A small self-supervised image encoder, trained from scratch.
Model: 32-pixel images, norm batchnorm.
Training: muon at rate 0.026, 28200 steps, batches of 256.
Data: 155796 training examples, 46.3 epochs.
Rows from block 5, named by matrix and row number. Rows with one number belong to one channel. Each number is 128 + 24 x the weight over its row's rms, rounded and kept within 0 to 255. All counts start at 0. Numbers have three digits each. After the name is the row's rms in percent of the matrix's.
# convs0: first 3x3 conv (model.blocks.5.convs.0.weight, 112x112x3x3), inputs 84-111, a 3x3 kernel for each
# convs1: second 3x3 conv (model.blocks.5.convs.1.weight, 112x112x3x3, transposed), outputs 84-111, a 3x3 kernel for each
convs0.81 102:117143111125175131130143140133153107121136142124077136130158069094087129107041173140149113133113125130090120150111122143112125101082151120119092135098111128117152134125121102134157133134161112109119124081143139098123116112131107119105122167108129141101100189062121238060134097131131118146137180137133122130123096134135057155140127097124127103112118111114136131104170129121126086175132128142148138139143116151124113113117133122119130127096142116138079096162133108143120124091101143138122124051147132106097091214068138121105141119107133116115121126142129072134154127126094090115116115128117133119128113112146169125095105106135121120123142105136128101143126122114114092128127106125170096147194111118088140100084082115124117153111164126130165135105147113096140
convs0.82 098:122113090114103100133119109137148094167157090121151123180125104176124128098097115086096109067078120095087098051118132071119159089106133158133095144117087141121090150106093174125118152123108141125105131140108141130102096109133117122147139120136122138168114113141125115131105114125129126159130142144144116140112093211098123133129147153097183132108172132122109120117129173124155151082103122115128146103139137075106105108173142108155115094134158124133127176110109153153148176168149143137117141138189118150189135155142125119119116098108101114132180143130191155113114133127175141118126131121145165144121119120127115172127119149154140137174126133151113136107143164125154167116144170102119113159137147160118141134143126136115132145111122116137118116123148121116133
convs0.83 101:109132129108088090123114109110100114122140150125140137124143150125170171107105107143141185144117157139132112091091065133125098199189151148168157128108116096124137171125140169162134133136117134141133126102095120133107125130124128128116144130121148154192145143140114114132137118093134110128146134143125144107134116126145103129117115106118146142123151165170165157111131119103109120089112112116110139147129159123139111149145127127120139078090124094101143086102127182147122185155135129138113152130106143122093127135096094128130096116105077107094172165174146157160092113125142139164108116117095092095148122085142160147149112118134130171110121154088082085108144165088095124130121129105123117120121117134130108133141151134144141147142110152159124131158107098109085
convs0.84 099:120156123108121114111148140148151116108132112126115111152133157121123119118112121164143110148126108100078103147117163144116140121129126162154113106101103097097117125152128100135118063100068127121136096097100120101122144169172133137149109124132145144137110086071094090084100112085113137139097171162099083126120147125132169138128149107139175142119133115146134154121147186123130140111083095154129117163156123102087084113106077123145132113160148120136116097094108082075085127143114142204181148167156148144108144151148126146135109117103109089066143160130158177145123106111167172156104094102112126113129142135095104115095116124114106117094119143113118135121154156103112139115129149095107109133119121126107133142119134125110114118133111128134125107140123111123088
convs0.85 106:147129146141126112130117123130134136150123115155131113110110140131124160153116118091134132036126196121113131149096071196121053179133074105133147036113223125119150127131111130157144208123096103129169089119180139125152130119125164141112123137133139130112165123094124099126124110124146126125140110102111100124176136130148141152117131127131115123123116113137125139121108153130140148134131110147140124145135114146118108204125055157135099117097116095069042137115042092138149029145229128132097118146115093136170117103122128168182064133230134137167098125169144138130125118116102113169174134103177138090111112127120101127135111136113112098087098099116100117139112076160136098134126092164132086117146149094142139137125127159131120147138145107139130090133139110130121
convs0.86 103:156141165084076195132177158138105125122094146122139159126131110130089088117083136174144118122117104114118115143091138134133155106112139130098134104083157155164129127047113103129120133136109162137139117122155115130100115095140094079172124151135122145128108147166131144137098080133116031118111131152121112117145138112095101145139105112128100102126122118099126130126117146138115091164208138139165140140112148126108114125126098095090117129107113153157117138154138158187109148131085107080126091127143105117136145175128092132150124116117132145144115120132128104149148153153125114118121096129118077089087121116114113116100109150122134150145148131117125182111124109097121105138117127154123129135091129117137132106124091136199134124120172118134120142127120150140136
convs0.87 105:120111124125149137105119158138136110141166102140151129127111166121142120120155134114112126141114151129125163093100170120088213097109186127128146157189092123167104120128146138124124085118143112101124140150124117146170142141102138173081132133117129134155143144134139114128127110141122149131133138149151138155138101123125116162154133102150126102136119128123130106131126058139140094117088132109091142115116146124125129108092168114104125128149107134129153122133128122123094143108079115129110124132122132175091145163110125115117130111089126119095146105106126168088115123135142108122146154128141145160114133140115139128112137095135137165129126145138110106143139140148150160134122152122160149119111138146113121119116142123096153130116126125152128134167131128153136
convs0.88 096:150126076092117135095125140143159105108085146128124143122140128129153131109125121142155130123150143100104112121105119128110096122116125100129136132152169134154127090136143110146141122107133106138124157160164138164164154167146134143147137105146122161096149149084112106107160176158131141128123147142124129141121128171122148155169186177107148141096143136107108105122138116128130147110137156147112138155149140135165186148141169138145141114115137097075118114118097078116153193169130159158106111113158126161126090121134119118102113109139127130134114147133160107137102113118104094097135141129139140131139131140136134130115118095110114112118109174136126142099136106113111052116096071082129120083130165147130116119091114128110114124116143135143116147141122138144148
convs0.89 105:158138126099086110132137118118123126123113131153148135126146148148157127152123093080082127108141145145192179040082126095164201146201248136155155109129139158144114126124140146131118170104107147136131118102092133120114139140122137130138139127145136152133083122149124114128125156150138121140136127154157155118165114095129128128210186160152080105125082086112104120151160128147145103101102109131126143174142156145159157157121159113081137162180138117126111110132120092114130124173133151157126110109132146165137141152162090105110103149115130128139168171127144059072140090089122144127136121125116097114128130131143140139158119111145139145129140115111088082094107148122140161114125150078115142069111142138132143100135128134154117123122108104100092134131136158160145
convs0.90 099:139126099141148153131113126112139147122093113125105107109095097125108126136152163115146134115152127127139124140087082132097090152154172116145140076097120106095091131133117127105138129129142122128119102126149144142125131166178125135139147129139125159187095062093141117145131115125152096114163113113139097098149146120156168125134161141140106121122120167131142137133158165130126130120141119132134117139155095102105111128132152113116152105108088112121068130131123107183147084136114071099036115159132088067097141116093152165144128125152109091092112129147125124149122115141104106121102095125110098129157134133150112112142136164103117124130127156106122149111113154146145157124132127111115150103109133128114144097107088135132127107122131113125134119124134095084114
convs0.91 098:149139155091090105101093116133150118123147109128135128144126129153154135155158132132075122131073121159112144090105116124135136129144143143110110128111120175140131117095083108115088117144131151104101128092105161122126167135144184127147181110132126081130107102136141132153118107098098099111098127123116127136139140134135140149102110109117100091104114105153134136121108128132131096169135151156138191151125167100111146133133153146181188124134098160130097173147128126107122154158168154153148095075129122098126137124128206161170208159211185131190138158131116146129130131142125105110084092110147179169091090083126106102120123120154143181142157171151135132086136162075144187057119157136123111122129105098093108114130115135140122110139126170118151166145137180146151
convs0.92 105:131134134137116125130125127171161145118108111139129130106147112133094106155132168170223179100118125093083130128132131119129133119158153157210194112138153092100127168196178090051127104062132148167170120120131116124134116123119117121099122125112121131115126138107149161155140150150129109127120126137114087095117113109184173132138124158112112112110122122137131130126130117112110130138128107102106086121155140111105143116126113141204158134093151148090079184171110124172106108146102159187141152143126128141106132127114146192149083102121079078104154137151124108124143157158110116147117087124093123130122145133120137122111121126181202184132124140123099111097101086132145127132154137130127104108112123118121149153177165121141146103121126099130140116122122090097094
convs0.93 096:094131118115143136119138127134126131111082072111120105143118115152128136128094142124124128114116134106093148125122145170163136146134115131152133131161158109123139145117128129129118096097116133155141131141138121143142143139133134124115120143116135092076141134123131129106140144151173137131166126113123157155136125110115108139118143128124144162124145149101131140129153162130141152138146161167172163166181160126119100147105093142129106151173173139147122126094083115114131120117130133118135153167112145147131120128116102091094074064073104078122138179160164174163158166158142160132122126114111127114098125102123127096145140104129122117120120118167143151189150069159147073140113063122098121121119101126100090103101153082076117105080131107118126094096129105124149
convs0.94 098:130104100115080087125181163104111094116169107105103102146101116129174135150131107125110123098113107104102130132186155126128105164155143135094109106106111124124127108140120129141112098102137120125120102105079139114128115120116131098112127114110117116138140111138102158115104122125124116086124123129140134152137135113129109119156152158161123150143126131108095109129143131121132085123164129100132140106078133096107106138133130163135143126162176173100118145145113097111074089122088081080075130169128124089150115110141121087115122111129103100098155159185121126175130124162148132152087093111124118112107134117102096111161139144153143160149164154133146153149154123084114150086112140135121104113146136115157127119088124143114149104080107112152136094154154089157144
convs0.95 105:103134153135159097130134150129141114107155085141137121143098137165085084123128122129112090121144125130146121144079139141065142146124117116119115106154104114117116127116095153128087131114092173149122131159127143131127112156116117156155118113161150157072138116103153115131093110137135100097133122153117114132138086093126089119136108126129107056119115101149119118150145125142106116111128143136104150118123155106118113120151105145157113103096144118147077143103104124114131097119147123131141144163108132177121167128157115111116163107159126111122139160093115147103110100144134165102130162116111117112111126140132083099121164134141155113103103110104121079132142098119138170132148141133148176111092144132124127142126131143116130107183089127119130153142128156127150
convs0.96 099:136158153124135129137145136145147162150129100131112121127133088139126097112088080164165101139137093117143076163141130152109092107067050160107118147111113172136113166146088165115062157130106125108125128106113158141134108130114097115097117124102116106106158132138132121112157134119142131110155128115126162137113128124123110146150141122135115148116132137129130108145148112137130118123117088103134108076104087115089120137115133087064098061087090090086073106112068136102114151157150127114097136130125129136108127123100123132111106109093128146119136135139120101137121110148125113117118092085136111124180107105155117101155120063124097113120091103136108131149127118162112123155119111119089074162136086132138128158123104178127139130076104096068107108080092083085106
convs0.97 101:090122088132155100141090099117122139162139127152111129124117103140146144124133166138098110128112126125094120141115127149122132167137138143116124153127138162133142120119093152124113149163144156137132148125161138135153122136121138122131142119130160174139150138174149136162125129120093125172111090114128140170106118140110124117126138133091099147110108131111124137131124093152144134122106132151117127159150157126141109131161128112136150105124067219229151182142110112095156131140130102131135100086103117140142111136137126121130133115135137133125119111135132137138089087141121140100140135108168125123104089117077085105064106115119111108146126134121134129097097131112051104094091098118116131168155121163132089138122148124131132114149159138110136153146109162126103
convs0.98 103:119107100142138144130149129125138119120132127099107113154147119130126115109114106144156085173184116115127095102128160107139158151164168197180130215202146128100080255107065188087056105077047175159134183175139123110093142136133131142141126123132100130111153151122129123110137118110145137123116130123129125137104106133129134131126132128120116115143136139134140135144142120134126116090121132107135118148142130076090125107105123175126130121227109085169130099112117147144108149154124109101119112139131147175141119136148173136151208181163141133107145150129135139135141146145212163125108119125129146126126132131130145109119126107172149100167149097085093083104115138116124143117129160117127112136161136113133115142165143165165142125119119148106128159148157132114117
convs0.99 090:139166130152165147151138143151136113153145108145146130122140087139173092103134082126120115147170128136149132121094106153137133156145149123129141136198159133160135139113117125105138139117120142143164116156139096114104121094128129108127107114117128144118121134079096100101124131095128119091138104081117097102111085068113093083149157114112115108130103130113158122111122086144122115140147120117143104109133104104115123127100131138096131083099122112113120095139146176180122167207157126134139157148155139129126133112110129141152142146170136116159125145110088106112096102130103111136104122126134122129093109097086083107110098129158143152146128124141120139167139146167167178158149177133110112138108093128125116123156114120139131104128132130114124123101128135133161
convs0.100 105:121148129149145113122107107121133097124162092145131147140145149113124125130108152125113129131068135178191150110104096141111125130131120087071103108111132150178175139121089105150155092114131119124127132101142141159133132135116097171110113141114123126139129193119091111093137146153112118113118103130093136126118135129125133126154122104103121144109073126122162111085077070154141129108146131118152166084071126095133141110119133097074086136124118148115108112152159136133136140109148157143119153145134151136143157159150130162137109121134146147170139146136090168136124116130124137103138141128122142140121114130110120130133110153088035102149142125084103143153144121164121124168142114144132116160139107119123143115142119121091114131146125143130121126129092133134114
convs0.101 094:090052078077066106093098128136145133132144133133138109137123118149129144143127127141157136139162165116143132111105142139128155135151137159154122191194163159158157142148146138162142132147131112118102138147148139142151117130132124154133120142121133109160132111142139124123123153124130153111101110121113136130113114158133125143128106143112099132108137120128115155125091134143136130096100107109141119114137110134124133150157156146156129141116115128116105128119116112125118115153125117149107093070065113057069087065086136108122130100111118105111110130118110101082111117121131122124127115129141115113148154126151167138154160147103125125130146130163145159112110151118124128111120116124124136114108124115091117101140112127134117114122097133127136100087128097078118
convs0.102 108:156156138123134121121111118122105101171158174134114131163126133108087130144138141115119118152133123108090115093127100038071050100105100143149158109100142095075102115117162102117147127144153153137147127108132127108137118137119116120112123112128127142102125132123133126113135136142097099108117113132119123130133133085127137142135122118155144117138126117124148151043084043146154139120121114123115119107083082110134120086098076125131136153126134132132093146128098132160134137144127133134139136135140133145123121117158133151164141127132143121129133140147161147181116098109133132137120115146144141137122132135114094104159128141119096128132116113130134135125135112141146129110124130122110099117126117134104104140167148090141107114142156099134104101120089144150127
convs0.103 097:131149151148147148118132116099092104108091113124115133136103104124106100127108112104109105128162136134142134128104098113093103105098111135160139154178157133145138103099114106124135119120112123127116117112119132125133119107120115101102132118124163137135126119138111116108163172181194203183183187171136133139140126130143128134126131153129101126140105123131119119110082113095107096140151130132119112101119109111120130135130134127133122143158096120160126103154152106146122091120107076099075105131112131129106122131117139165128138144139129123108109110131144122127126114140106129143137123137126113126090085099084076080125097099146153136154146123133122101119141153115141158112138129128134127156149117136141125114102088102110105087105101118118107131115109146145110
convs0.104 097:147100116125128114082097102144125117142112133104117127086114105096143124169153130106118115118121106119102108115112128129102130128123136117147143164213163141133126115158146138153135148097108130136152153167128136131130132123126141145103110121114121128156147158160131152124119119101133174102121123089094118111125154111126114107110116140071104149108133125165132145145128169143160137131138147123147138104138135120098105126092125108107085161153131106115136092124127097142078134157100111133105142154144156180142130143123147134128133146142126133146118127142113096130137142111134130112120088097123118116075081112098100105118115130128123119111125086118130087124147120138170150105141149138113078135095067132130129135147127159124127132117090120153141142170172155162130
convs0.105 101:111137151119124116101125138115105123157123125134118097071081072106150142119134139140103098135189161096122145094125129112116143144126145114145109126143138122136155126124152105089107096088119122143090144226150127166154121146145119119126130121152115152160111113131094099111089141138108132142118101140107147141129102150147118132142135160137117110112151112129100137174132163121158149139115131127161140134132095135110163107117130121128122168128084148162107128130094148053099177154176148162176131178144078123123087126154131124104113128127098115119133142121132112102128133133122169154106121126132125134132114081133101099151127125145132173117128126115126121134126141163146120132128127119091137141119168122104125111086115129174172165151162124156156142103120169135119
convs0.106 103:128132140128109120125104129149133151152135130149129131143129125164146119129125112163135151173141148177158168152154154142134118136126097152128152138106121161154158136086174107071156189169229147124160135105131166149162096128112108131121100107101152139164112086135158110142133127102154135113102095087131133112134124115094115121135156138147147131124115127122107122132112117144123127114113133088104119095113098121099099098092102091068083149151122128126114161137136147153136133167143114156132136139139112108124107111120029088141054121148120184185145152192115120141131134170131083124129078106209172193154152162107096108134115111216158181158057099189115148147132136131109106153118106136135139145145139133122115158116153132095127143105129103087057125127087160160138
convs0.107 098:121102142136121130112141122113125152129158157124129121103130142092094089120140111142155150115139159115125137109110111117129135130136136111113154090104165097129148087102125046097119112128131148133137124113141113130125127114143130079122134092135110133156095084087122121119108113126100088102093119117110099108099131112102188126148119127133121140114120111115129123102126104142158129133155166125158150083125140094125104092132097106110099144075120160097092168130106120141139099126119122143140084134135090088114101118116083076131078068156120082148135130111141110137139108149081106145120118152148163167111120105152139134128110095104112101112117122135119148128097112132123137113086094117162164110165147107148119141124088095097097136110112136146148129120139140108158
convs1.81 096:123111135164184143177180131153118124157174116132143147165131131143127143141086089167125149130136130087098131132153139150103128116122141118139156089138121122132114133101094148128113131135132103102129119116153123084126159240152129180126125156128138146125171168162126154140118114119105131137099095132129154164185167104177098149133134151135152132154160114153156146146133171145162135144130147091157121129125084164137158162143160155160155151120161138132169132126164175143127173187150149172134132145123139098104141152139111125138124130113116135114137143130140118172120137139117165169133136142136145134107123096105139130117128119072129114106141108126138131148115126147135133136116125122145127150150125150126134177130138140141136137155129127139127145108123129112115
convs1.82 096:132120092136109098122125131117097076183148081122107081133115130192124102161142135091128132099111102127127116083137141065117170088117145146125129118126107147119088101124125100121111117134111114094122115110116165144128135158113130155110127143139141119105109077102099099136125132130118136132120143163110146125098171121114162142143145120138147123127146126145130112119152129138175144076121104077169170100178169131136142129142146117137133106146145113136136140132155135115122079089127082111145121149164111148197095147152147144110174130091184125089111112133095104157124153160126101112146127150147095132129146107146189128123146101176145142183116112134084131088115159084127155114137150111127090113142117096118121171149118179141127141138124102140157089123158086092156
convs1.83 088:128117134163163167156149145133112119105106116143138125115120098122110105087098113122107105082094115123126126092091074176148127184153155126158163092094126098079136068089107112104105146134113126110090141119108134149150138128116131108105121113103169168150100096097099114107104108128121151146156158168148112117126136138125105099114134117110121129139134136102102109110111135084098111151112109189152120180140121127137098112107102116119143082094099116128131123116116153151161129094107129105115119103105124069118152146117138111155127094143144131165172177119154138117128118112107126129108134145081104127152148143148131112132101087109118158099141182130156167108116150108127181118140192105094104081082092106102124139120148116085114134116116123128149132124093069101091
convs1.84 095:143147152116132155209247224180161168188172164154149125153190122140170120097096077118130109115119107100104117118131136131153126126165146150167134114107084084049053126135140101095107064087091137098110133150128129131116154173184152143160104085123164163144134155137120108120114174161117157162150157150124106102162170136174124101145149162115131141119133120122155157101142133162175128102089091116127105159176149104090091153128117172163142122119133123113123099095112139138154160173161142144135118131126120114108126124104166136065150136097141138091154157121103119091166163135134147133175174139106119094129139136145117115110099115125122111140125115124138144139107128136129149108100129150141094094109085123142121181158155121125126106115104112145142114154143085138124
convs1.85 107:127103113153142106130141135158100113145125146152126144122117135129146146110130103125126139135156153148139160120137088131126095132124113123125175133110174124094152142122121152143124118134150114130206093115202145137135132129121143132131125121108110121143128106120119126145088106119177188136159118113136130193165163192144167146126152128204148107145141094101099091122099149147100111109113120125117113134131122146123166125084157137103123162122076151140080148166125145165143160184124191176143105144109089136132117131079131141128109119137095142151129109131163115157126127160110093105134113141162129141102120123103138147123133122137157146132145134119116121155164099146167109154144103135124126131132139139133165115121139086109123123128120130137111106121143152166101
convs1.86 109:095085143128096116147146152124140135147141127111119129127119145138137147135141144136133167135147169132111123134133130112125125134137119160120101157129153148145149114115123151154102135126145098139119126090083140118113095124129109167100130154111135116111164135099146135137129099106123106137121167138097101162122177182160219121144141109139133118120119140146137131135120124118151159156142145117146147088122166113103134134144141153112146119097120127083127152124098080115104106093123125155172135124119119122154130140158126140151111160120129161147130128137123131181158175151146163141163146111171147119157120136142184149133157103107122166129151111124139121111112121112092117124137127098132109086093158112080135139131105167133113133135123114122097114158162147149121
convs1.87 113:082102095115112100158122134121134123135131100125133098122082104142123131138115128124145138147153105139155136107128144099129140130148151135125133118134134119147118109119112132130145120126127165157138119139139140172149112136102112116131110145128129131145145108134145113107090108123129102157146117128104149119113122086154110111129114125141059125151113151104120136117146126112125120073142126058153142091099122131126134087123155099125128119147138121136129134133130145148106122138113125126140141139135138123143129154139129138121118120124148116139096101105030079102137130160102105133102119126121130153122123134084126129114131133110117108154122121104126136146139163134144155142119140142178152116149125097075124134162115145162115118151138128123131129117117187115112
convs1.88 090:116127123093115106116136113162154128137168177115138142116090132134092097154103087132138158092101116115101095139132118148116101150136122100088109100101144110123131125138120129136124126121140146101093149119120119106091139148137098159147108140141116146116094110092152141130151136138133120099114103124117127136118122150130120164117116137056122209094095108143143124121124150118117139127124102154120094141165143127112114092073107091100116128116126143130132122143150129134106135142102129149128124148135140139133146119105103130136105148146093138126130152182104105138130145149140123126138130141144154157139163126114135095107122114114161130084145160139124143150127090143142108162168130134148132139124114105156119131106133129106110124134162106147123100119146132160174
convs1.89 100:126131151124124131150166139143156165127100105146151137136127140129124135136160139089103124101143142154161149092085139099100146152164175149120115125110110133143142118144145129145133143132144135132134119141130087108092149154141120128101100111112119126143149153149152151124129113137089124148106080153146121111115108113151153127163195149134114110123098106133125129123108143112123134093097122115127159108110094129124126128102116112110118174110101171119096141143110133147166152147145153159133135134120106086107106110132145145129126131149131139175136137147138160161099114142172144145142135123146155139103111136116100134111095123183145143166127133137111103107118123116129125120152133074149129122187156101144146154149149167167142133125125104083113111072123132118148
convs1.90 092:133117142123083129136104131156147143143132104143136135107118112107132123127120145107126083101137110093128128117127122136131104152166142123102130141125151147145143116130110109126123120160151110127105123149154145162159146188155119143129144182152109091115146132138120154150134099092122098120095113124131136118145161115156155101121124125127152124126149120147179157101118150137115133164163154119097131081044081115137157098104167100062127120131104097126114131118083126144119181203177158170175127133117166202122128150153134122111132141114137118088117132110147152130148134150172178166145157157123106112136131160155109133112079091145165153127133112127149145115119137097114140103097105119105105114113106132120124150152153122154124111121120098102114117150142117121113
convs1.91 089:143164140130118081143135115120158119115153121109126102109089073113100080142129085126160086112150102097159117103118126115149134118150136071146088099166118072164117191084158189097151216113152107147129106144106106121087107152094123155099110127077128139146110107111080108095126154140126128102136119112084109145086097142104106168134148134126155149131142137126123129091140125099149137109131128101126101109141132074100096123101100138125108123118094117109084130139108070084123070095116117131153146152122115155091093147131036109144064122096050107135131131162093120135103120141073114109088141122083170151097114109097151100101132117141177154126127096111110099069113148067115142061095129137121123130114093149123101139135114116109101137105107088110134101120152099126167
convs1.92 111:111105130134116141128115128171143131127100113103088081125105090166168143147127139162145142126132163081072124095085106138151146139162147175186197109111144114120121144161211166156186148131143125105141114125139143127169130154153134150145121134110132099112138127125134139159123125140130117145105103126089078089142143150127127129140143122124127113135139138140129140109130135141120128143112144173137156150144132095117139150168185177168191152112048176160104188172150121080117140135129178179183105129111120107122117098132065139213082140180116103113098135179129118175143148141118117117128124149139159183128122130109116124124087120190146177157121137082057095110094074125131124135129150136144129128106120119129126170162162112126135096107120149115103139114124115127125
convs1.93 079:116143125116141143076105126110119108116139122089096108165167163151143129123112100144099133120115147136113168142149108118118103132128121122092067135104098154114124170128127187142129179137125149118119152128139136118139124084091118098116133116132132133132130112123141138131101113119152161141136172158169191115146138132097115158118098095097133111130154114110137101120132111114103112118141145118155133114143120147150106125152112154168139084130173084101160087096150127130142128142171109128137102102094136107086130099102093144131104136148104154144116136117138158147136175178120137147113123117096100088133151114128143108151154119081078094090105118152167145146140134128117119150114101139127149140115090137107101136095101117089096092098117117150107112121116108142108
convs1.94 099:113078116139115126150145159148133121133126124137121148151176136130144135112141139121110161134147143135115136104088123126118132140147139099086117111112142129151152127116163114143149116125124090119081090120115105124104121091126142110101144168109131085113127150131138157146116115131128147129110170135158150111126074136113107122130127122128192153114154125154159143160203149147132135164184162180202170113122110096127083118187107169136124126119148138138107124123121150132131155169155118140151113133121176231129125117109137171132111170131148147128106085113155191130185171141128145169142147154121125122111087086120098084141120097156128144152155121149140123126112165121122165113110134115119149114107150106125139105151105141178131148160153125149139136160146129155139
convs1.95 095:139143151125114114133146173121095114118113107177107093124145084118119100106110096154132170178136126160148133147161176149134150183186159160145134183151157144121121081082100129139134163127117132118123155171114113147143109146116119133141103102146109108115144168124134174148123117112093090145177151105140114154132104176141147136118093100142130098149126136140113091140160126119105111142135132125111119133082108136138127109122110126164161115115140157133113136133125124138121122164089100102094122152117133157133135097135148134137110122149096112144120104141123127111159137150130125119128107109148104116108146178143082137147142139128127106143102122126106114134123144118149144132078110075125098117108114141139099149142152200194160159162187143114116128092115172126139
convs1.96 106:111094100112131118127129121155145138137118118163152132124139102140156105117153099099106125104111117086080123141148096113148094067111091150111088155106095155123075166162128132118095128128085144123088151142120170151114093106130126106133147141161120130110136155122140150123092116085149160107159171125159141155123114137114129139166125124134122125120115128156108114150128101188167134106122150136141157138146152137156138146182162125152153131161155102138159100126152103142105134183126120150099152143108155135069152127095162117072156124095155123115129123105156146089148173121182162170163141108161130081152073093194123124193135131110124159121144131113135153167132143178129165154118126139163112170148088134141080129141115136165120137154121127048142121106138103075151
convs1.97 095:118139138115130103144109122106120112141179151127138148129129153133112117144142158141120123119105100145130144126132096113112100124146152132144124129134157143120116105100100112129113132143145097116094096130119111145133111118139091089098113094107128106106128138110155157136130142164095146160110158158114111123111105135098118131139097078088103135104101107122104138179140157126105150139147150109115129116111119112117144124105152141110152157113115188089082192118122118104128120091123137124121120142119087131137111131165113127129120154128128158136129142148108129179110108125129145131125122128121161165125161123101157119119119146118132122145134136125120125079094097079102122089117112114138144142115097124134141164130134075104140089111140137146094106136126149142146
convs1.98 106:115110123140145138117106114143129155134091144159144154144142130145118108164120106174122151160077104227134145092132159098127146101131153157174170106104082122124109164171164166146091222143044157121172143100149114097101130147137139149110120115062142128125142135129134120116109133141133119131114119145102116122091116112134116099110117132143130123167132139131116117119081090131101109153118138117118130129121165134139159116129139137161144153132180148108168155075130160106129125107123125120140107123152119114135117105094081133120077113095105126134137135147096092079110110051146129130187158140161143136135152132123109099120125109185180172170126151178109129127133129130121126136126115140132141138109126108097141169160138129099077153113076132150133128134080110132120
convs1.99 093:096107113109120105111121118101103110127124121136135137152136156123141134142184153153147134113140125120135123121153141107140123153187170077075088098110100103103118135129113137151142105120130153114126116100095075072062123163139129135131160138124127172137110147123097115112176112139079081116077102105107160123131161137143140134156152153160135148142123167135106110142113126120097109136143137103142127092111114128123126128130114124137125125127133135120114156136123112108114107089105100080091149074138132030111155070117128130134131152165130139163098138117101142105112142132089102121090111114105128132158150156161149166158162165139137125127141107132108106129110154116105134111106132124123084168146089169145115131126117116120098112123102138126119150152115147139114
convs1.100 098:116127140131141121109142146131100105168209148115130136128116117099116080144175163173110152171153187151130144129116112127120086098096086117127133119129138153172126102123113106103109095113153144089111132127122097165191135149156172163164140144125107171122137150153144154162136138134106101110148135138136124120164145136146136115123112120099058104130118126132141142109105107133177147138110101144142131128147156118119131132142112109115101148124110136112101135123094167177112178173143159152153135146117141114135154115140134112121142138122112128128117120085079128114128107132118127135123136137112135142148137142150146122153122143128146154166143187146129104138111128139121096137113115131115122130194160109120107140149155170167167178203149136078132129124149139122166
convs1.101 095:168173151123111123102085103127142133123127149118133133120105099114126114137143147132107155086062122103101129134141117129134119122138111137135122158137115127120096138124125117116129139129143126139141111127137094101118132097096128125106143143129129145139131143142115104118149159113151104098117046109155129144133124145127150168149136132141141112146131110103093096119107109163145141104128103097117119138147161151158126120139122116131134128139178093108179105126184134116111124123122150157154113132143124161137119147146131128090126134117125112112136117135112111114136159140169144127129107103133122134136154142135164137136135106086074089109094107141130115166109083159117076160165137169146172139131184166130176120149126124120126163131162147141137140109133135108144
convs1.102 105:140148132162120103153149128120121123118162168100103109129134133119102086142136129142158140107126123150133129102109094108114122084098101142185168091108097136145123137125113117120137112126138139142138144133110131132132117120142098119110114108109117128134106120111121142111126132136139113104125105114121172145134106094101113119144127115132120127116101089118138128134183172137134152094126113107120092103109095155155156087106090176189183145124109141118101145131097110104121109120103129131129123146103132170149129128117132122112133134089113109119131109136135128146122166185145144143140134116118102115114138148108117102116125141120123113130139163239190217115125113137127107141120078138137140158134107134148126148159129090127105114133114120131145144142138084114147
convs1.103 096:109111118122124125135114134116116126155157170144138142133098096129107112119131113111118138119125106143154128105122130111121147155138142093127085136175135084111076105109072104134119103128121096117110119137138100102112134113146136114133148119096123132129106121110115131111118121080119177136116165126106126127103106128111134160117103103124133120102117124115068115112089113097085095133136143138144125138124110130132117149145137126137135107092119144121127141094104106079125079031078104088107105101084121105109137122111151116095144111082146105080102103098148136153131130120092118119108138130103147128158144149110087139134136144097101112103124110133141134132132147112117142117120141121124124129143125101124128114108135101089121130120117118113144126121164138133146
convs1.104 096:128096111167133163143121155164145149158182169149141149106112113119149122130138118108111149153121148152104142129131127105093091117114118116116098115086078118130108153151144138151145119113112097098111114102109134115127176127159159120146136107100116132112113105104120120122119127093129183130123182166106136094125103098126154151126131097111094092127113100111091117093097098099099079141137129143138111144124118117120119104123118101119114123110144146117126157132147136090133085043088164105132141117127109069110113090111111119136121137146123134154140111098139106092129112123145134147147131126151162125131115119122055129128131159141130131137116108145121135125123117128099098145123107132112110120108101085088117153175144110101109094081084133119117110105098132150120
convs1.105 083:136120108144143150145134138126084096112151139092090096126138141182183131151140141122111161114093101131123124101105126125118154129113156144140116149123121159148150108115128090126120109134149116107099128164132124134069138113126145151145133144173127119147119109112165159157131139132150153119119112090125109089113112089122110081129112126134134116094115116138130116129111132128138116102116124122110122114130174148140145147138163114087108139132127097113117102121113169145129189148150173148157130131116157136109138148098116142109110142145116131093134125117086083118109133113162160154136119108115096106122169102117150126097112116110115153146152135112105121116114126120125127132137118117094130114133175102086144121113122135081122122089145128142087108104095136166100
convs1.106 126:121132136113128136146153146126133113145175134160149125118086116133117129131138141146104094159145095173160101124118108138149130118130110141139146143129148168133156071103135101118161106164218147135145138149150139142159115129114126127134118127136135131135158151129143146141163158136148136088168152111116128137127123142121132133154144116124103097141112111135121115154175160151166155105132137138179169149168148136154168131160162115146133150103069171131082184133061131142131135161159115126125164133131148149137129126124101107183112120211113136239100113125135122139164142163065071055138141124203184165131127140131137154134127148206185159171133137121101095135136137133148142125130113143170180130160142116132140117119119154163155151140126158119127169131120214179136
convs1.107 090:102135155125097116126103132101061074081050089153088104147120144168163139126136110132110118148169171130141168133113127130123123144122126137117133117137140131120129127116150122113134121133161117094133112080091115086105131128103115122108115115140152142147152144143094094104134120139140095093122135164098124125120108108139103128122107108094124130120137096115140140119182157098126106150136139110122149119114125118148145129150149103131129125144125128117139151129125100055086128091111112087113125133127130184170127149186103148128130161153132166149142118136137137154129121139095100119145128150124098098141100101137136116126140128130134112153137116182135141127119113125130115124117127129139129131142127138134093126110141113141118139131131147115108163102124158071113